From a checkpoint of a small sound classifier: 4.17M parameters.
Rows from expert 12 of block 2, named by matrix and row number. Rows with one number belong to one neuron. Each number is 128 + 24 x the weight over its row's rms, rounded and kept within 0 to 255. All counts start at 0. Numbers have three digits each. After the name is the row's rms in percent of the matrix's.
# up: expert up (model.blocks.2.mlp.up, 16x80x160), inputs 0-79
# down: expert down (model.blocks.2.mlp.down, 16x160x80, transposed), outputs 0-79
up.1 121:146158117132120091107090093145154133176103113111176141154124135129121112110102123140132112123122119115105156135163113134120136091145148129121157124111112137147115123151137097147121096118160156121142121122137159149141145130113117091146119089
up.2 088:139099146156091093158126119145129152171155140090116145078111133107141090106108072103120068080145126147167111130123112128133141129112164094180104139108154090181122154126117142111118127091169140150120138087099120149111158111155094122135131108
up.3 098:118130133132173112136113077173124128048116127135086172119115122140080117111172151113175140114154166123077124134085126122145154112090110109095162140122103166141086138138175110118053080137113119124129132123141110139151093175153135114140150133
up.4 095:110143118173115101099160159125100125135130119106148138153148119136123131117101124157152080126128113128135138099151113086169122137142180139113120085115118108144163148175123127126135141135114084115148141108119137136117117075086124119146089134
up.5 103:142114168119129164130123114096109160130065138153111134176106132100121126125142133126162121135153141123110175135111167118143115119117131135131128149164144080101087146115167092114140108146164173143107168101137143139131118130144126094171099115
up.6 079:138133123144119132113103134120125147136118124144080119112116140120106137127114164122148165104108191185101073154085148133116145118149136105062135141134128168148143136106123145115163149153069124122152142123111149096110104141118110172130092132
up.7 112:141138138154116144171110106106127148144159122109075154130119136142130130120135129067138068109139175104154133143122153144141127117118105125127127165128143120119121160111156126155107108116157131108121153054116124133147128114163138120146158144
up.8 094:153136126107192162106148122164099152113119137128099120104148123104132148149154156190175155118112115155157136116112119161148156158108154082159159108136131149095115086091117108103119123129106158101135098167128135102133123136102100114117147141
up.9 092:118077104133121132104136162133174110090114155150130094123156172131091066133136131100130154155183098147133143100144101136112130132102133096107121091113126120144150141126121133155111153161104161118118181161155089136125116117104098127163135082
up.10 095:075111122087114118142169091117101104113164140106103137143105155134141108148123152110158159115128107105128116113142153134140142149151171129089116115101117117132104124110151128140138185104114086141159168161084127119090094133174133062144127112
up.11 112:101131133118103142104130106151131089141090174157149114163133133138127136105123172122120092169134114147164131104114110111111088112115129162134120108147136140123132100145123102121171166107118119152158119116118117148123157139165114091146109144
up.12 110:104117140107157079112119114120127097146116126146165126104148159145154090075077128111099134132132098120131109065159118145112101123148133147089150113121128146138150131127170152116168094100134135102115099168165180135125105156117136081143112073
up.13 092:120120151109145093131125155127141078110134130144119135117100173102087117139097142127102122178115111093113095179156191113146121106110098066106141111102155167092137110133127100123154140121100151157149145159132160119100081146101140127125117126
up.14 117:163130113128150153111101102120142163131098137163152147129106125080123155120107123122108113104137161135120152129117103126119083140129119126133099152105056124124106137150147136145133119136087124153129117111080150132177141117103142126167122139
up.15 109:119080107129127103089125111118116117090093148136166116174126137139118110094103167130131105136123151110112147115098134131144126110157096182139102158153090117148135129125112118148149128140102133091165096121118114155102098114109117119144115148
up.16 094:136180130143182144168114055114157114101114127105124125131143139105146137104113167137144120109144128170131117105092150123116131136096141130105114183127145166126052127123132125125102138137127159128111124095138134146121131115161151164142077134
up.17 098:102081116110156135115090097093132120127061110141157165184187149116137125129121144081171152118162098119124131075161122144089146112152129125130134128120139108142134116083128122129112116124163126108168093142143151133159136126129107101177127122
up.18 097:143125173088132121120097100124085109102168140160129101113167138114133115172149156110121152114137149157121087153142149109139177108081131107082140147139130129107149150108112136116139139102100125173118114169119092157140143153118120118138098147
up.19 100:085143082131124158137161120124093148100171079113103093144119155181116145157121139096146150097110113140167103135099095176108144096108150142136146116105155160149124116118115130109115156109111085099113127120117092115086177116153132147107128128
up.20 095:103125105174184160156129105102120209158142162126118075099141133143127135115097152117115136137073111128136115143119143078115133125098113114110110157133120143122101137120100131154103117111099144119132149137114157132160121143172145118140118135
up.21 106:162164131127166138122094138141097142087109119145078142144155117152126170139149127130150154126120139143117115136119157132153161124114154152131106121136115154094105195128092113144126126106154165142069105099114072118125135108108155158117110119
up.22 106:153119098172067144118130120127123170095112126121142134153130143125161157119153117159133141121104144155131135110101144144171120100150119103154121086130115117155153148102118081130110135126183166093130101080146129117108159122115153082140137113
up.23 091:108136142126098116094139132116112104152150088156187141088098138122138120126087124156153140142159060153102098119155121144106141127163118149096141153133084119186153137121112120111165185091111121098099122093073153154109153098113083132152114151
up.24 091:105149139134076135113149138103152095154153093138158158124143113134141119168098137165155170153177109121122150133120126094137131130144124131162167153118134133127135114148087133083162153155116138099129166116120138126091172109131166154134139120
up.25 101:124172127108098117105108085170115142124136103099073161099146117129161131184140143122153093088125119077171110138117100141160143121131156138175165122145133148122129081114080159119069116125150168118147141082143123112108151123123153134145139145
up.26 091:122139140147127132112102143123132166130108120139156111109160124103115146085121074165124129120137104099124158146150174086108136129107133095118132111158096078109153153083109102151180105108145135103165094114146153145107160121099144103129097127
up.27 089:067102153086129126145137110131100142127159122093094119116136126137104070126136110124110131118198129132120120169130148180130117119127115114119121119159165183135193132130124134126126135153147105119099165105117171113105119121124137099096157131
up.28 089:160117119081127132124124135133123096083128110126135115101153141149132145121127071123141102140129156124154112113162144118136156137133145116120122132153113173119124137091139159104119166120139186176172141135121144117123181139105146120126140148
up.29 093:130156109134125136178087066123140130086129096127093104135103155119104166130143162129139152100127158162150102158120150119195110111184137148104146136107112149145128187132142140166118120111157127128142114130127123127148097139126140126140106113
up.30 100:153160155147103113110091128150138167188129155146169124063156101146116096134122080140094104145117135105091178162128104123065105151124144109114132112160115079092106110139135126147153086146157127145144124146120154111152113145102136106174136170
up.31 098:147120140157112123141120146150135070119139145097153147158174146122126086137099100089078130112113073123092091133149074164150126119109138109142169136135145147167145090103101111108122144119160150169161129127121116109126155175145143119109163107
up.32 117:133119133158098117151114128116117117153119109107154145121110112114098105128123141107120099132182085126129128095119136117081157097138158112134179137134199121132138129120101127120118103128185133205133104098119185147160133140143119118120175113
up.33 101:151126131073162136116098102116089139109116090138105146121124119128152159136138105147159167116112151122128150125129133162136160133107184119087148119170143130063121168091122129116129134205104114106084128091108114146148113093115125187152142132
up.34 107:138106116123132118151114129141174142175095136071186140159098123100118101093113106129097098141159125059124127100111151167134124098123130132113148128127114120132146134139108138161145093116138120111125123136149161145126109139131103104124166124
up.35 079:135119133159120126109139123099098079082137120137073073118126140133127128151130113163133177142105073154121121118129120110122134145171132137150146119102107150129135112122141134111110152081122105114126099146138119120089110142133145164125138096
up.36 097:103116175108114148139128109153129155149096148095158122125143129163110131152109145104140117083180090121133085124103146130190131077113128115134154166141118124183136118143146083100160125147099138156113097149099094113127145168119141106123104115
up.37 093:116128125121146124132139117172124108100166168081155161110143124156111174132119130123153156125152106124139123159116153120116140130123163099141115094145148123085114107132105080133109109109173151112165112139155104111094167157144131113098113155
up.38 091:154142120149135110126090114110129163096177153116112097144147082152104168154161140107148160106104120142120094121153161110154158126089145131149126162125137152094126137115098111117146152130197191155114151129150110111145124147111143115142121132
up.39 088:162062140173081124086151135097105079118134144095121135138128100125118095129142152112159166148133136101079132107174086130144133160139091171129144093143150135117138127099147116184175117134133117135138104102162107136107121139136113106116133077
down.1 118:120095161150083090131119122124100132126119133155124164142120114107141180117066139113105153103123139137108136097150107138164085166173151101108137128132154129098123179163134155127152154088113164158150128152121168122125128149140077100146123150
down.2 095:102129102142120154115155161132183103126124167085132144184164143133151167109130152147126098122157114105101089142086094078152084137135150097077137141098117146110129153154120121161116138128145109190130131136131116135137160124166125126132099140
down.3 098:127139140114094128128132121108111156159152123096093138127119108141125102168122138137104129126077086095149125111155137132091162135138117141091087113158140135126115138156129146167139089121105115162165134111177113132156179080131112148132118075
down.4 100:098123108160091100085139101145130109148141121153157146128123149089121155074084135103096148153185153120079129139152114131130147167181101180117149096153125132128128117148138131141122136095169157141130124109174166115098162145089071136135121141
down.5 104:131148095186106093115124135161125103159138175115142106144142095116100138125123151110113154115115118126113123136107137115180116155160138132088110142160118103116112117123095169086139113112130171175184129146113117158125132113146137123153113151
down.6 086:116113147138126068172172070111083112117103112111130093114101109165156138063167145107137100116121118129131059122133145115134166133151143135140106138176102151087149132089105143149127110155135140131102126133160153159116144120139159128112089099
down.7 108:136141123148120070162146120115102119110101100121150124153129093158097123141102124122111146126118155145088150126156152103138148149126130109100116121156132143106077144132153151155065116082126124184169147103124125129154137154176088127171103097
down.8 090:141105149091144123154146099107114160082141125140119092084118160123104127103178122130152168112118138087160131110175144118110149092119144128131134142154160132119127146135115123142096095141079124105152112128140089123124080153134161113110152105
down.9 098:127147148134131166129062106102103163163153111115111104123128115155172125132100146158133155165123107140119128115147121130107133118172105144173076137117124168138163176131121125111153145166161174174118128136091172140153144132123145122129130139
down.10 094:107131131117091123153142136125166118157122160111144140117131167110147141150144103118129101148136115094122122131100147121102110143140136141106125107117141181118158137080114102103178142166161091165168167114136149126078135126118081109105171094
down.11 108:170124115140133101115111150153136125155170082161095097149109138074134109069100082153125126140094105158145170164152109131115118105119120128148141138159162126117131089097108114134131126152147169102108099161157131138133086143138068118101124159
down.12 101:160142150102135150119102139135114130149132089131163154157107145126140118066131122102138126164096131146151125132124133132066098163114117120108135114121153128110143163107107119123119160143142143097112098107134173125110100116109137107064139123
down.13 099:097176162119158120175104123118130154130146135125141164106131132106102138101132155131112105150175104144166105125072146150115143115153139172160105122109132116102130112115142185113133143173139110126138088083119148092145120093142162104112117145
down.14 117:119142132135081081127110141146126144137100128215165146146141143108147140112094141077109117107091120139111149093163073112154125137140138166100119138161122126126108148135106160115105136133139098135114131153131178168110156158107096153123153146
down.15 112:099114126151083137118078133132084141136105161130110135145082126110116121087093148136091111139119144140109109122167148124091106179168107138118113137163108128158148144132147170134118117101109117150115154123100149140098107127111067153120142134
down.16 097:162159110125110112136128120112125150114129112140121149121119104101114093142080155148156093090153087162127155138126172147155137141115106120148117119162136133106129148171152166096160159111140094173134126144157103121154103130101107123140169070
down.17 101:166091168118089160126116116127153124158157150129152101096113058094147150116136129150148104135145145171108149122178129088095109182133116144122117120121115102128117143127168149126150138108123130114108121166129178147104151106148096128134089173
down.18 093:122122142088149116143152102096168161163147135092109146170108154138135113161206151131154125136106090121136116149150133144123187078092097137113146170105141136137121137098098143090146146166091127164163118101110136080135106114144088143089135122
down.19 100:140124181123134129131164113134145124135097091137105074133132111125155148113122145187147121091106114082122156129084137122152150152174152124162089131114112140155141122142125148120116155185152123117171127118161072131094145159161067139084136109
down.20 091:114129095150151116152183125146147136145160140143103167147147149110149140145115137116150118121076103107091154116137153110101148124117141088150122175136152118130120144145100182135133134121170144138127124142103145129161144154150100127104156150
down.21 108:115099103111128096155142099137102122170161116169131117109123102147098117147126100112109121137092121106114142128108145134124148089139131114104146131142121135111099149116136141098125144162115144153113127113155106119183155102129125156143104111
down.22 106:130128140155097083150121139129122131139099094107159148190126105131121158158149135092118154126124134138099131154104111141164145141151125096135120138108107145146121127135149123103104118091125130179188132105129116126104175126130113151118077173
down.23 089:127144141113098135139114118136158119148088124142126131095112146105119162097098142119130116173156128128165140071126074128141087149150090125134092139131119157133173106117117101137083126114104127135116126138083102098115117120136138121099098153
down.24 093:123129141107105144110105113167150133135118152087114116109145109128180133081141146095141149129109134127137107098134145142108133126123127102150125134154128114117179109112130087111139099158138152118094122173119123135080099119123137126147142114
down.25 105:138091114114131122134158128136124135115136092133123142104105072148100152128150107138141140123126177079128162128159138125104145134136123135113102138095114104137140163121144061115094132141134108125135091142135086113146091104100125133159112091
down.26 088:162174135148158132146133150131106131122121152111168110110156132102106157110130113107135154115139150148087145107176100138132129132132128180129127099164111147140136076120166151132148106140090129158123122165133116141137124151181100155161143172
down.27 098:118112126108144145126118121170137148108167119112123161108155139158143098094139153116118170142104138122100147146120083159123145125114106096116138183098184126105122132110155136159153100154130103121155119162180136090136114090152154146109129139
down.28 098:128152133081104168126184163139115158119156139108098139115113112158124131122171073168135112140146118128129074170088132079129134103176182170154090135124119110106125156132139123100116109091165130178114107133155099112148133116092135117144137150
down.29 096:124141138153094115122140109152088109139125126123084145128115103126166128156137089126078125130129121117141141138177137143150188088135088111141172133132104145121102099096160112163152090137159141173172107095160164158134123134115083107094098071
down.30 105:096121117143099133143130152091073126139106138157121169153124118103144155111083177150127138136104119134100076104098113092165100108133117143140100151131101117116115113167122108144117129147121116167093092169100134112111098167163112117147141103
down.31 089:123116106148130129126128148111156146132098167159162143104110150134103160079100141138128132089125152105133156106102115114099120120158128105157117088130141096149146102102153109139141098123152145092162147140171110120148079076144152127162127095
down.32 111:119090140134064141141105160109108148120115125106145118170134091092134179149106127126100121140116125118082107129113098122135124122158133114155086157097077120105132142131160123139167136133111115145186137145113157095138115147145127093161105113
down.33 089:118086156094117105119157070126131131138152091153110087109132117163090120184129058142123157093133093097139091162164170108131144125140107133121122137128128152153121136120144118099078129134141125138142113110173126127137088152134154165149135145
down.34 113:121116126174079147126113152109128135169121155144113126153121146089132146113107110127105129134100119154093129121122072128127121165160140113133094115158108112079106168109166164160113125119113141132161103125101160133082145132136124098142076124
down.35 088:071177139112154175133149128139164133130112099106158076095141129132110115147158161124149142087166108130115126099131123179145133139105121176143123136113137104162132091105123166104130111134123091097146111121118133152117080143130093132130154111
down.36 099:152140140114154136123144129153145121144121156141098115150151112117098183097140109139135095131111126151108103142115150114134140164159135162090097096124138125122148146082105106145182090091123121177130126133153107064136118081116105169125087104
down.37 084:131131122142105106108146122125131092106135080135161144130145144103110139137126123091113128114117123127124091144071089122097104103121111129082093091137134100101160131091093077109118091081104095180144112097136116130167117100168114115116164162
down.38 094:118083136141163131162168100107140140130168118136120140136140122149121120111140083111193161086140119099113166150088155091108190090119131152137151119135137163122112147136130132081110130136119112089162129157149133177160120118098100146155101137
down.39 091:107095098137077133111119110104148180120125132133096126149143163142149157140103110120082093144150133135166083105144138147118094150108143118124144152138100125134170063123118158094105191136135145135151127102154135143091151145116109124141159167