Weights of a small sound classifier: trained on single notes of musical instruments (NSynth), 1.0 epochs.
Rows from block 5 of a small sound classifier, named by matrix and row number. Rows with one number within an expert belong to one neuron, the router's apart. Each number is 50 + 15 x the weight over its row's rms, rounded and kept within 0 to 99. All counts start at 0.
Before each expert's rows are labels from the 100 clips, of 14976, where the router gives the expert most weight on average: "top examples" is what is common among them. Only what is clearly more common there than usual is listed. The data: single notes of musical instruments (NSynth). In brackets: how many of the 100.
# router: router (model.blocks.5.mlp.router.weight, 16x160), inputs 108-159
# up: expert up (model.blocks.5.mlp.up, 16x80x160), inputs 108-159
# down: expert down (model.blocks.5.mlp.down, 16x160x80, transposed), outputs 108-159

# expert 7
top examples: pitch class B (59); keyboard (37); octave 2 (36); note: B2 (27)
router.7:60 69 19 52 76 78 25 69 39 40 22 53 33 58 48 58 42 41 53 42 46 59 63 49 41 46 68 51 71 54 36 47 52 62 36 45 41 38 46 42 63 50 61 50 36 64 56 65 44 75 26 67
up.21:42 50 33 40 59 50 23 59 47 44 60 35 66 22 72 47 45 58 20 32 66 37 35 41 50 48 40 64 42 55 51 42 28 37 39 45 44 40 28 52 58 38 66 37 43 55 77 53 51 66 45 38
down.21:49 74 60 57 62 44 55 67 28 48 80 54 49 36 56 49 43 54 54 54 32 67 08 43 79 36 67 57 45 56 77 31 60 79 60 33 37 69 63 52 48 64 32 50 52 81 77 41 75 43 38 58
up.22:51 17 47 74 37 23 57 24 43 62 53 52 42 75 22 50 19 36 45 66 42 46 65 52 44 52 68 36 47 43 61 38 56 50 46 48 54 68 79 54 45 55 63 29 76 53 32 58 59 34 49 77
down.22:84 48 43 51 19 54 63 28 75 51 65 42 45 67 26 64 45 60 70 63 45 57 78 76 42 64 51 42 68 52 63 67 47 58 44 50 29 81 35 56 35 54 40 47 36 63 46 64 39 85 58 52
up.23:67 46 52 45 42 44 56 51 81 82 32 42 26 49 46 58 52 60 62 82 44 47 40 52 63 40 39 27 84 25 46 33 61 44 33 39 53 64 35 41 33 43 44 47 36 40 63 70 44 58 52 50
down.23:29 52 27 52 35 61 57 55 62 60 53 14 45 49 80 55 51 46 56 64 59 70 50 33 66 39 36 32 83 64 40 67 63 46 34 56 37 40 42 68 73 32 63 64 55 39 56 62 62 39 48 49
up.24:33 51 53 36 48 45 53 48 43 77 64 58 35 15 62 58 40 75 65 34 54 57 39 68 45 68 71 44 54 60 47 46 42 44 42 12 29 18 22 34 44 78 44 54 71 69 43 39 41 56 53 67
down.24:57 46 40 45 32 76 67 47 52 55 34 69 27 37 52 48 46 39 49 47 11 63 52 63 59 56 55 74 50 33 71 30 59 52 44 49 23 58 32 51 48 57 45 45 33 57 57 47 46 40 45 40
up.25:46 70 40 51 53 54 59 44 35 51 50 47 60 48 23 14 52 64 15 49 44 43 45 15 27 68 39 56 74 59 45 49 33 36 35 32 51 69 34 52 58 47 49 40 64 51 81 60 32 67 35 38
down.25:51 56 51 26 36 54 67 38 31 49 62 50 34 65 57 39 40 53 45 42 40 53 42 62 73 39 30 52 65 72 73 70 76 60 37 58 38 39 58 41 60 47 17 31 60 86 32 70 69 57 65 38
up.26:48 40 49 41 39 16 54 35 56 55 58 41 50 61 50 70 56 48 72 62 45 37 62 60 34 99 45 37 43 58 34 51 62 64 47 59 39 62 47 25 31 77 55 45 30 42 79 49 42 19 64 59
down.26:76 40 54 45 42 45 44 26 55 33 36 41 62 73 40 85 32 47 37 28 37 75 59 41 46 74 45 38 59 64 74 76 29 64 55 38 72 63 68 72 40 46 52 37 54 55 41 50 34 37 48 25
up.27:47 28 67 51 41 59 45 54 73 27 46 43 00 31 52 66 49 45 44 47 59 33 60 73 37 40 02 54 43 53 52 48 73 51 34 59 41 40 36 69 57 76 42 56 65 52 52 33 74 46 38 46
down.27:44 59 62 36 65 14 67 51 54 56 45 62 31 49 21 67 51 55 57 60 56 55 60 63 35 51 29 38 80 38 36 61 51 66 34 54 69 70 34 49 33 44 40 54 51 60 34 42 51 55 35 61

# expert 3
top examples: pitch class C (61); octave 6 (41); octave 7 (33); note: C6 (27)
router.3:57 32 41 63 35 38 57 61 29 36 72 49 25 51 48 34 13 39 27 30 41 55 30 43 22 46 43 60 50 41 72 33 67 56 60 44 62 43 54 64 73 71 53 37 36 28 53 61 66 23 42 34
up.21:69 54 50 57 60 69 06 44 60 59 38 64 34 37 57 47 58 25 47 49 28 47 46 53 42 40 44 63 95 57 44 46 47 43 71 26 61 54 15 54 40 62 74 58 31 58 48 72 45 96 50 39
down.21:42 40 47 18 57 67 48 63 53 43 56 42 41 20 38 81 78 47 44 47 53 48 59 61 30 49 47 57 51 42 31 50 52 63 59 49 49 54 52 55 18 54 49 64 31 38 32 42 56 34 01 71
up.22:68 52 62 49 75 72 31 91 44 28 70 45 41 39 31 41 62 65 53 46 54 36 37 48 47 48 55 33 73 64 36 77 54 43 35 70 38 24 78 56 45 31 51 32 38 36 43 57 63 45 28 35
down.22:41 46 48 77 69 58 37 56 51 27 36 45 46 49 34 76 46 58 30 40 48 49 34 28 70 38 42 58 63 84 46 78 26 66 53 50 72 49 51 53 48 56 56 68 56 48 63 68 88 63 47 34
up.23:53 63 43 53 64 38 55 50 40 54 25 40 79 29 51 45 45 56 38 31 44 76 38 42 64 25 91 50 43 22 47 46 64 46 47 39 37 23 33 56 43 45 32 56 71 72 56 47 54 53 49 44
down.23:66 45 48 57 37 31 75 52 66 59 57 40 31 63 41 30 53 53 27 40 29 56 47 37 30 39 58 71 53 53 61 29 36 54 32 55 32 55 36 57 70 49 41 36 73 40 49 38 57 63 41 46
up.24:53 36 54 56 42 47 68 38 58 40 75 46 26 70 33 64 60 53 39 60 48 65 51 59 43 68 57 50 31 40 56 27 54 42 29 71 25 77 67 26 71 51 51 60 68 34 56 62 56 31 69 90
down.24:88 71 50 85 46 53 55 43 51 47 59 59 61 50 66 48 40 23 76 63 58 49 39 44 55 25 65 37 45 38 42 35 48 64 39 39 76 21 71 39 49 36 46 66 60 75 44 39 34 70 41 46
up.25:59 35 75 58 51 39 57 24 62 68 39 24 65 44 81 38 52 70 48 59 79 38 57 52 52 48 33 64 45 38 50 07 28 35 40 57 36 53 35 42 51 59 25 52 53 39 50 63 46 38 48 42
down.25:32 24 45 47 53 46 40 71 49 50 51 63 55 17 49 23 29 45 54 63 36 72 43 27 18 53 63 51 31 55 57 39 45 43 77 20 66 68 48 62 73 39 19 43 71 63 73 46 67 41 63 43
up.26:56 39 28 43 17 47 49 51 60 60 69 42 39 41 38 38 63 53 52 74 63 43 35 29 34 62 30 70 28 44 33 51 72 41 49 39 45 50 35 43 34 61 30 40 37 44 72 64 37 50 70 58
down.26:47 45 51 49 36 32 57 71 45 27 41 65 51 24 33 23 59 35 30 70 56 64 43 41 33 44 64 49 36 33 49 26 44 58 60 52 69 44 52 61 64 54 30 25 63 55 71 49 46 38 38 54
up.27:73 30 54 51 62 69 61 57 47 55 59 52 65 48 82 63 57 52 45 61 49 39 24 63 76 38 00 48 51 56 20 47 48 36 60 29 42 52 69 27 50 48 48 40 75 47 38 58 66 68 51 28
down.27:38 35 57 15 57 47 45 31 57 58 77 78 53 26 64 54 57 54 74 32 97 74 63 61 70 35 74 59 35 65 36 46 30 65 60 43 47 52 17 39 51 90 41 48 59 72 52 38 56 66 60 65

# expert 10
top examples: octave 1 (45); keyboard (36)
router.10:64 23 47 49 49 67 34 53 54 29 42 36 58 41 55 66 53 25 28 23 39 50 17 55 65 55 37 80 50 36 46 43 59 33 30 28 55 57 61 68 35 35 77 35 51 60 53 56 52 39 43 43
up.6:34 69 51 55 36 28 62 62 23 54 50 24 56 70 54 43 42 56 34 36 38 34 29 49 25 32 47 41 17 47 42 58 64 40 41 53 49 54 34 44 44 37 22 65 66 32 44 54 52 55 87 36
down.6:30 45 41 60 37 47 33 56 40 36 66 67 57 66 57 39 49 48 43 53 36 70 24 77 56 60 66 47 51 53 19 48 36 25 49 50 47 22 34 54 38 30 51 49 63 44 54 57 97 56 53 56
up.7:61 50 60 38 45 57 52 23 31 46 48 25 56 57 65 47 50 35 49 33 62 51 60 40 41 44 26 36 12 44 19 66 42 51 72 31 36 47 73 50 69 82 58 45 76 54 32 29 51 44 45 41
down.7:40 53 38 49 25 46 58 65 55 52 51 53 65 45 55 49 56 73 30 20 48 68 65 66 56 53 42 51 42 46 91 50 20 35 53 41 82 41 59 46 54 56 60 55 67 51 51 36 22 60 68 54
up.8:50 45 29 40 39 13 41 66 67 55 31 66 40 32 64 52 40 30 51 21 48 44 59 53 48 23 59 65 42 37 62 80 60 66 36 49 23 70 59 48 69 53 53 53 40 55 41 40 92 75 37 60
down.8:28 67 45 51 36 00 50 56 56 32 60 48 29 52 45 42 33 61 56 75 42 53 26 32 67 41 82 67 67 56 43 51 57 43 21 48 72 30 47 50 38 56 37 47 66 71 38 35 51 68 52 56
up.9:22 39 44 46 64 68 68 58 70 53 32 38 54 39 21 49 54 45 62 40 18 59 37 72 48 71 63 49 63 37 60 64 64 40 49 61 60 44 46 59 39 39 58 36 25 60 51 47 43 45 12 50
down.9:37 57 51 79 84 60 40 69 53 51 36 56 45 56 15 36 33 63 48 50 39 35 61 76 50 59 39 66 48 54 33 49 54 37 68 40 65 60 48 36 58 38 67 28 41 56 53 69 54 51 64 35
up.10:48 82 44 66 61 48 26 56 64 69 33 55 52 44 54 45 47 44 56 40 42 48 46 60 41 63 53 76 69 35 53 41 28 26 36 40 70 48 49 50 45 28 71 57 25 43 61 49 47 37 35 78
down.10:43 36 36 65 74 40 63 43 64 52 26 43 37 43 48 65 48 33 49 56 18 46 65 70 55 50 36 53 73 47 36 50 64 27 32 29 61 67 25 57 65 51 56 48 44 71 44 54 53 46 42 39
up.11:41 67 61 26 62 65 49 62 65 87 52 18 37 66 37 51 42 30 51 76 49 50 46 33 55 31 57 33 39 39 42 53 55 65 48 74 47 44 58 28 63 08 27 72 44 53 42 42 50 30 52 41
down.11:53 56 57 72 35 29 60 28 69 60 36 35 47 47 36 33 55 57 49 42 26 24 59 43 67 65 57 53 66 65 46 76 53 29 57 35 55 77 29 36 49 80 69 60 41 53 28 59 49 57 37 53
up.12:58 40 37 61 60 40 52 61 60 35 49 61 26 41 47 60 64 45 63 59 64 37 79 43 41 42 49 41 54 71 73 63 58 36 43 42 22 54 42 37 67 68 58 53 32 55 48 43 69 44 18 50
down.12:71 73 39 32 53 13 52 37 53 54 29 34 32 45 41 31 48 70 40 35 50 76 29 49 50 32 33 37 60 49 26 46 47 59 48 51 55 80 61 64 58 50 31 46 59 32 83 47 47 40 61 44

# expert 5
top examples: pitch class D (72); keyboard (54); octave 6 (50); note: D6 (30)
router.5:69 24 42 58 37 71 34 57 33 58 22 21 47 44 44 28 53 51 29 45 48 76 25 65 38 39 38 58 69 62 35 48 52 43 38 49 73 56 50 78 68 59 46 64 36 66 18 31 59 40 30 42
up.21:64 74 58 60 81 34 53 34 40 45 31 50 61 67 69 67 41 68 41 63 49 55 49 37 58 62 37 53 60 47 76 40 50 55 41 52 50 18 56 45 20 59 83 67 62 53 76 49 62 61 68 50
down.21:36 41 39 45 81 46 49 79 48 58 67 60 43 59 49 59 59 48 42 35 80 58 47 35 38 28 39 32 62 56 55 44 50 62 41 48 44 36 34 32 51 48 47 51 45 66 35 42 48 35 35 46
up.22:41 65 52 97 57 67 61 67 40 69 86 65 16 68 29 62 35 44 79 41 35 53 37 49 65 81 52 46 36 26 38 23 49 57 55 48 44 64 49 46 74 40 56 43 53 32 42 55 54 76 37 87
down.22:36 52 50 51 31 68 49 43 45 55 39 45 50 42 54 73 71 70 39 50 60 56 68 41 62 45 55 52 43 44 64 31 61 72 60 67 18 74 61 74 28 46 30 52 62 55 59 50 48 30 53 37
up.23:38 38 83 49 21 49 62 50 26 59 40 38 52 78 62 54 69 64 66 65 34 51 56 73 29 52 57 33 26 56 50 44 13 56 31 43 82 52 67 62 71 48 19 56 36 38 49 44 47 22 39 66
down.23:35 30 18 38 42 56 49 35 38 57 35 42 43 51 64 66 65 45 95 53 75 64 50 74 53 66 57 27 61 52 43 51 51 50 57 39 73 68 67 36 42 66 56 38 60 73 57 61 60 93 48 63
up.24:40 50 40 74 54 39 58 75 86 56 36 43 50 46 74 16 47 48 49 46 58 32 37 34 69 75 34 34 60 72 28 37 52 52 58 66 29 35 48 57 46 18 25 49 58 42 70 40 41 40 81 53
down.24:41 55 40 16 42 40 45 37 61 40 68 38 30 49 69 50 60 41 44 47 50 82 55 28 61 46 35 52 39 64 71 49 24 40 41 53 62 69 39 53 69 67 46 49 58 35 56 37 53 40 66 56
up.25:46 30 54 40 42 64 48 40 40 65 41 29 81 48 88 42 31 75 62 35 73 54 53 43 29 21 34 52 54 45 59 31 55 50 39 29 76 43 59 40 59 83 57 68 54 67 64 41 70 40 42 65
down.25:73 29 58 66 60 69 61 42 58 50 29 29 41 88 55 80 29 46 53 55 50 50 40 57 47 19 48 60 60 51 28 28 54 56 32 68 64 51 63 44 38 58 39 41 34 42 41 37 35 41 41 37
up.26:54 60 41 29 44 54 28 48 76 57 73 60 51 31 42 34 40 27 50 32 68 64 91 40 44 61 49 62 54 57 58 41 64 47 68 52 23 64 61 35 44 38 43 32 43 53 69 46 72 77 47 46
down.26:39 43 61 93 57 52 53 49 71 60 48 48 39 67 35 48 62 42 42 60 39 40 61 50 56 34 70 36 32 64 61 45 53 49 48 45 76 42 78 76 22 44 68 42 59 66 30 53 26 57 54 41
up.27:50 42 36 66 60 52 45 61 66 32 33 58 32 42 57 27 32 50 55 55 51 54 28 58 87 77 31 50 46 40 35 23 76 49 45 48 12 58 40 35 55 47 34 60 63 56 76 60 27 51 69 23
down.27:46 77 78 21 45 21 61 86 65 74 51 46 57 65 36 62 60 44 45 51 59 58 61 31 36 38 57 67 57 62 60 44 05 44 45 49 65 36 39 46 70 19 74 38 34 72 43 36 49 29 44 69